Rows from block 2 of a small sound classifier, named by matrix and row number. Rows with one number belong to one neuron. Each number is 128 + 32 x the weight over its row's rms, rounded and kept within 0 to 255. All counts start at 0. Numbers have three digits each.
After each neuron's rows are labels from the 100 clips, of 14848, where the neuron reaches its highest value: "strongest on" is what is common among them; "loudest" is the band of the loudest frequency at the time of the peak. Only what is clearly more common there than usual is listed. The data: acted Russian speech (Dusha).
# fc1: MLP up (model.blocks.2.mlp.fc1.weight, 768x128), inputs 64-127
# fc2: MLP down (model.blocks.2.mlp.fc2.weight, 128x768, transposed), outputs 64-127

fc1.420:071101115073109142046119175160114104188172121136151162116147144092143136142155152116156126168193126146174104117120143116086147061167156133088099118066139113100127074150131123125152145121105138
fc2.420:153111180183184154067082113145146153120120139103042139115124189114110106115126102146125122122160111119128095112187123175160146137138103160113174164177171084118078121119174173144086126132118144
strongest on: emotion: angry
loudest: 250 to 500 Hz

fc1.155:129112150159108107124181126167117138140138140176144124106127119101103136112141185085152139110093109138090138143117154164155143142107169075117174197159047074178106105073107178164064159145153064
fc2.155:151136150139180119104112130096103106150143136117167138141114151112097165130090141199108163150075123215127141165126131176159153169098116119147165150221154092134128102128141111147158154123121091
strongest on: emotion: angry
loudest: 250 to 500 Hz

fc1.568:122127115102106064120173147081121107151105128132114060145179239166073125115110144111154152089073144156135150084156157095135092181139081095108142089154147126110098095151129161087167114159135167
fc2.568:182125114089140090125155143135124191143147174139142097244085148139094141146107124152119107105078115134158130108143099124103083088102156099079151130105128092136118173125085090132099170128131130
strongest on: emotion: angry
loudest: 500 to 1000 Hz

fc1.80:143140183139126091093139131067118165116100124174147126081096058123102145132111219156145146115148050087119153108118145088155124063160069117106195116166135130128133124144126183109121126122114126
fc2.80:082137119197165148154113133060122157121095156091166102096099118143122124154093128092176087110106160118147165134086118196149102137058108136146164167130111116117123081094101137150069175112137137
strongest on: emotion: positive
loudest: 250 to 500 Hz

fc1.122:117146036191024139140142127122140070167136123134134105172124126081095064141122153157137080104113089166175122120170149119110216130122119115155057122094128179137125130071156080124126085135128117
fc2.122:165114100127169138124178164118151089127168144176093183058206086111092096150118132117104160132095139088143075089154140167097162160119087116152156110166097172086108097135126169150180131108106130
strongest on: emotion: positive
loudest: 500 to 1000 Hz

fc1.237:153117087128101164208125146122139127148094123146117106148104213165143063136120130102127124159081114171133138130129175128161185049112080119126093133127066160135084095146143156133090129186111170
fc2.237:171144083150113142133192141118144124092126126086191128105173152061067046121167114153087126135150135099083116101172141102196146146120148151135119113162126078104121103133084122139091102117116114
strongest on: emotion: angry
loudest: 250 to 500 Hz

fc1.236:109126094080147142093109124145144179155109125089114086095165141155145056138135232127136132131079141136097123059150105116126125105123109099103135100149123078133107129159139183133124120167070187
fc2.236:133188160132145168131171113082108163109106117096125077140190160108147088194121103106131095136119087162107129118110107160124167165153163116161140126103162117093126114151108145087108071154188191
strongest on: emotion: angry
loudest: 250 to 500 Hz

fc1.495:182158131158148122102090146125126207142071127129158103110133123159183189091099153112108129146109096103182067123155145152192141157160108027139125108100135114133209115098141107133090092199143085
fc2.495:138096099110148142121133094135129104137131134097144098137157111193127108162082130132127154057125147045102080141114158140173094104157123140081107062170093079170101108125128127127136119077104173
strongest on: emotion: angry
loudest: 4000 to 8000 Hz

fc1.353:112114098133182117156161149103141087146110129199153126160151096083132124191084089120143094119142115128101190087131125099102105122121124092134155145154129189118121120157177121150136146178103145
fc2.353:120189118150145175141161142103095112128109085168137149133124112131155108094085155150150107149153103131157163145068077149167136158133168151171092103109149154209087158145095107103102090094129190
strongest on: emotion: angry
loudest: 500 to 1000 Hz

fc1.730:088184152141123107157125134153157101136086153085176113157127141095143145114133171180111029145137109156194084152141171130121093132161111114102136161128141065135128178121168174114105193129106108
fc2.730:125106104074118233139103098135139119121097119131052069060111131124107137121163169172164112117131097149159111117082096134144140172112082166113165127210107123114091131122103120199124167116139140
strongest on: emotion: positive
loudest: 250 to 500 Hz

fc1.125:119168129049107154137075117126136125164083102117124158156087080137137119164108124169136116150114095144160106087084145123070185106125096095112184147129131115138092112175120147118133054156160148
fc2.125:145184196121179114160162122125096082174160123136084138144190088111105081129143123080104091110106079109115097164089127145145151168168096097078116130118091176169124050085114129116087135116093146
strongest on: emotion: positive
loudest: 500 to 1000 Hz

fc1.73:137134134125145158164128149092116111154119083156076142138175133153152115134061172156143126136151093165164116163127119176155205083193114160132112114155105133111134104133121062172194060151125124
fc2.73:154047126177140129114163138142105088115179152143074132074130149099159131173134090152122135107097243133137153139102120152176157032139086113124123238132127138147140138164143182126057163154147124
strongest on: emotion: positive
loudest: 500 to 1000 Hz

fc1.365:085150129101111059152079117150115124122127146131167076102168154092107138138132087081174208153191181178126120172143185134094125129081089137123082160147157070149091085154110114133127108098147182
fc2.365:024112135157151115178164123106147199149155169127149102146175146104106136111163163153160149107099131139100116163095152160097108086125203111128142115139137068165137107097164108102092140115084145
strongest on: emotion: positive
loudest: 250 to 500 Hz

fc1.485:071102142111112107145111116168117158124119154104140096140122129034158140129123155187119115092155122122061211129128092121120136128136066172201133121151132130178114105114189138132107126094093137
fc2.485:155096172089156091115123120192181145131151206140134167147130092162122068139130116105085101133183147143133146115117119081108114098158181103139165100137147103105118113163117175134130148127117171
strongest on: emotion: positive
loudest: 250 to 500 Hz

fc1.202:154137091121109130175138173108140104151069144093160121109141134102110126207107212101123129166137152138119141103092118144127108108120140070153131150142131114094131143136088114113069159140125133
fc2.202:154101139135149164216131144091164141112155122145152180150155140154137128156139101150085192135108130125110162101056142165165117172159070162137155109101143088134116153138158128113162141086137067
strongest on: emotion: angry
loudest: 250 to 500 Hz; 500 to 1000 Hz

fc1.453:092112113161134102121158174125105135119116146150092114114167071079133106126137073094155160099136110098169186132119185083101142123160066172142206152055133159090140113072153187165084144135155137
fc2.453:101119156116172156086170156136117119152125122101033064111123172114161180138123093163093087098131105149077144111103112095118106114109120152125206129117121113108180140098080119082109110137165088
strongest on: emotion: angry
loudest: 250 to 500 Hz

fc1.150:168072138124066119113177135129152097130159167082155150174130130127160106139141130124152107093155118165136142056120109155080194155147064135108117125140046114155130121120113203151144136143131155
fc2.150:114184132144109103192091208133081172087089138104076137121190162121114088051143124041175144144108089095131125131128109195120143126163151174146074076149134180131135079138173184111152174118118131
strongest on: emotion: positive
loudest: 250 to 500 Hz; 500 to 1000 Hz

fc1.475:115140095138108136166097138153097127091083125085187156166116125145109128170096136136139084103216193136122113137110152152158143133131133104117157132158144091127164046127155128148142112171084128
fc2.475:123184145073130074067124105152178128175133129150129175124139129149161093158170173069146134131064130146109124172113077163172129179146154148099205121100116066079093093113107136149126115104108133
strongest on: emotion: positive
loudest: 500 to 1000 Hz

fc1.618:139125153156111063033135171124152154142174161141164104170114171142165071146048148090148116166172146133112047132108099145099127165087142166181130140099158204062105135121119139170117079140065074
fc2.618:159112176179142117127085120144164117091085181137184126097091151163148066111110136122128097143117170101160109123157111214125137184132157178170147148155138130100128110112123067129099178087133146
strongest on: emotion: angry
loudest: 500 to 1000 Hz

fc1.408:138133147142157186123185144146134150120098113116181124170164139129114063091095165102171093137154112063188139115078103094113160143101071091139130137146127113128142191120119056140139096169111138
fc2.408:149125131145135142088098175107134144148167088134165146067092109101101102147163085104135123149157175133115158118131129073168162147113149137118122075116104109214141159111116185151163104195142141
strongest on: emotion: positive
loudest: 250 to 500 Hz; 500 to 1000 Hz

fc1.282:136149126083111161076167134113094187171123200097091138143192157143088131086065141080136134132193111116161166148158119116130174118073172080158119154106150127068105139172085100131117159135168110
fc2.282:134126178114110073114102127090092138092090060140147095139104123087124211115108159176178147129156162171137130106146141055152036107175098136141179127183139104152149107135128118124139100140203133
strongest on: emotion: positive
loudest: 250 to 500 Hz; 500 to 1000 Hz

fc1.532:146118166145213149128085122127073152118140139189087104145154096114100160154119132130111121149126087131067160097065158135170136159093121037112127139134170137192112054133135071107128083140133100
fc2.532:095121117125147142148092115118140097169117105142180125141160060143155136108175143080155061093165170142098171125150126097134111113140170144094139145064161056170090053078138143068076168101094158
strongest on: emotion: positive
loudest: 4000 to 8000 Hz

fc1.621:129142101181151104130132102141119169140091125123105106131143096143182176127083101097096134121123121143105135203202104161129155131144109128121123136126109145113087115093165150116149136129079122
fc2.621:121149144136181173120111148130164105079144154131103113131158167205142103136094168162095093116180155182111109075098076142136196122113106133148158115108124110102112095113151073092148136128077142
strongest on: emotion: positive
loudest: 500 to 1000 Hz